From a checkpoint of a small contrastive audio-text model.
Training: soap at rate 0.0053, batches of 64.
Data: 184686 training examples, 1.0 epochs.
Rows from block 9 of the audio encoder of a small contrastive audio-text model, named by matrix and row number. Each number is 500 + 25 x the weight over its row's rms, rounded and kept within 0 to 999. All counts start at 0. Numbers have three digits each.
After each channel's rows are labels from the 100 clips, of 14976, where the channel reaches its highest value: "top examples" is what is common among them. Only what is clearly more common there than usual is listed. The data: single notes of musical instruments (NSynth).
# pw: pointwise conv (encoder.blocks.9.pw.weight, 128x128x1x1), inputs 0-127

pw.80:549495485497459521497477525459498482511482520512465478497485509518464526525504510476503502486470485485465526539518536491530471568462512502478527477460474487469472461506492484454478519504460468477494517525485481504522499508504496505483505531510506504512498474463523480482462472488475479470465494472465454496515514529490496466476513544564529498515547520539505493491515460480534524465504
top examples: octave 7; pitch class G; note: G7; guitar

pw.36:490499546526494521514502512498521531465521528532519565474522527549510536468487485500550500555522494517500521506521544511550515507510515495519503545466494473518488506514485484533489503482455528529480473466540486499471521480513497488472531474532506515550473470497524484479541468495542526530548484474494515483465532528490465503517480519520531503495467506490487548484504515520495500484496
top examples: electronic; octave 1; organ

pw.44:493506462530511521459479475510509507535471513519490522498563509496483505508480550487529478481537453503467527520550448451489472533477500492448492468484517470497517511519486538538530504496516511462507520466496476482470513478517487475483470527544503489479494527522493491543496491457498483482485494468432488492508490532472465524494449524481516474498517496537498487475507507521480513479507
top examples: electronic; organ; octave 1; octave 2

pw.10:491510477534510517493511480584509509516516487510518496531503543508470507458574523497480511498504538487498528474512533495500487480519518502493503502493530485466488482550473513476465502451486542485501538511527445488472541504489520476491490483497472539498494500525491514484507475511570468507545526501454536531508484493480516517515491533529515515498486466477453515485483502491493548494509
top examples: pitch class B; mallet; octave 3; note: B3

pw.18:487486486533471476539493494512545516506519485469528486509467492488481501523514509496505510498573534501500480522502520547496521516485492487523482461501496473511512489528487488492514530505518506478534549522492507457460490496483498527474491503523463546477497522525493520549519502481475502485471454512484530464503558450511500503472502448458497487488503500546509495505555566518509465501543
top examples: octave 5; pitch class E; note: E5; note: D#5

pw.102:483462552498496492491542533514492509548529501561514506519524483492503505546478516494507529526509512510533496509516503475507471486566518550517519485489470480471484526502504479531506502523493500508480526538503487504514533488541491466503466525466474473484502506525496533466457508486521543479495544502489506526533498494527475467508506486532485472500499509536535509534501486559513554559493
top examples: octave 7; octave 6; pitch class C; note: G#6

pw.99:496526451519456493530492539498501456496470516525505473502496481488528551523526460498485503512551504506480511495546527469489503495463500501471492491477505498485491481476483473484460495494517490490526480532464454490486467466503502490519505467455495487464493486473518495500505500444528485503540528487528504570473458457503503533459476509490482455497472523523494497526489505470467447472482
top examples: octave 6; pitch class A#

pw.72:466501490531434504489503519520494497500489483524510472497508474520459507521490514501462520487481480528500481458524556497477527492500493491502473517551496489506478457494492517487469464480467478539496516491504581458425500495446479525503506500535460507480473489483489492481508490510482505506487524513445544523471480508479528511501452509494468543497524549518506491492505519503504471504482
top examples: octave 5; pitch class F; note: F5; pitch class: A

pw.64:499540493483448481540484488507498528518497532469548525522488439488479487499543472515511530505490474513477512501506528483498523495514503471531503520510527500525514526535474509487500463524456508526484490493482487528507494551474551512526486508516513466531508483473547487509489610489489487529511515506465466486521493468483509492491485466505552504476513516500483529491472511483483467470504
top examples: octave 3; pitch class A#; note: A#3

pw.123:547504547515480504512486518499502486491529457555542498459524498501517546512477501468486497483503459470472503484485484520504471569543453465470515476506479481491554550507493513457473490490474490522533504497487484524504518491523481481518520503537476523468540471493472497520553504507463447503499484475483525487508493527538499505516517505471489502476505503535511460476488478498483458482483
top examples: octave 3; pitch class E; note: E3

pw.49:469511493506453464497475489499508491492536475513493496456517514490492520518496471508481502545482502527496440456480521495474485518512566536503528490464505474535521513472525498506531489487509531532499469514534472486488466498496520485456502505502473534459503479500529466505538466494448494489548529489514490535512500487514437491518523524565481503487530550513528477517512532479477495501502
top examples: octave 7; pitch class C; note: C7; guitar

pw.13:551515524532483469485459463538498488461495483500508495449479484490530491543516489514489508452487507510511504507535493477466561487501540459496486465504512452511470460466492478496488461508477457504489484466501516515486482537526493478503525525512501532511501501521506520506496504498464476496511522541466562467470483559466445494467490508493476489493533493470500473478483515481528524491490
top examples: octave 4; pitch class A#; note: A#4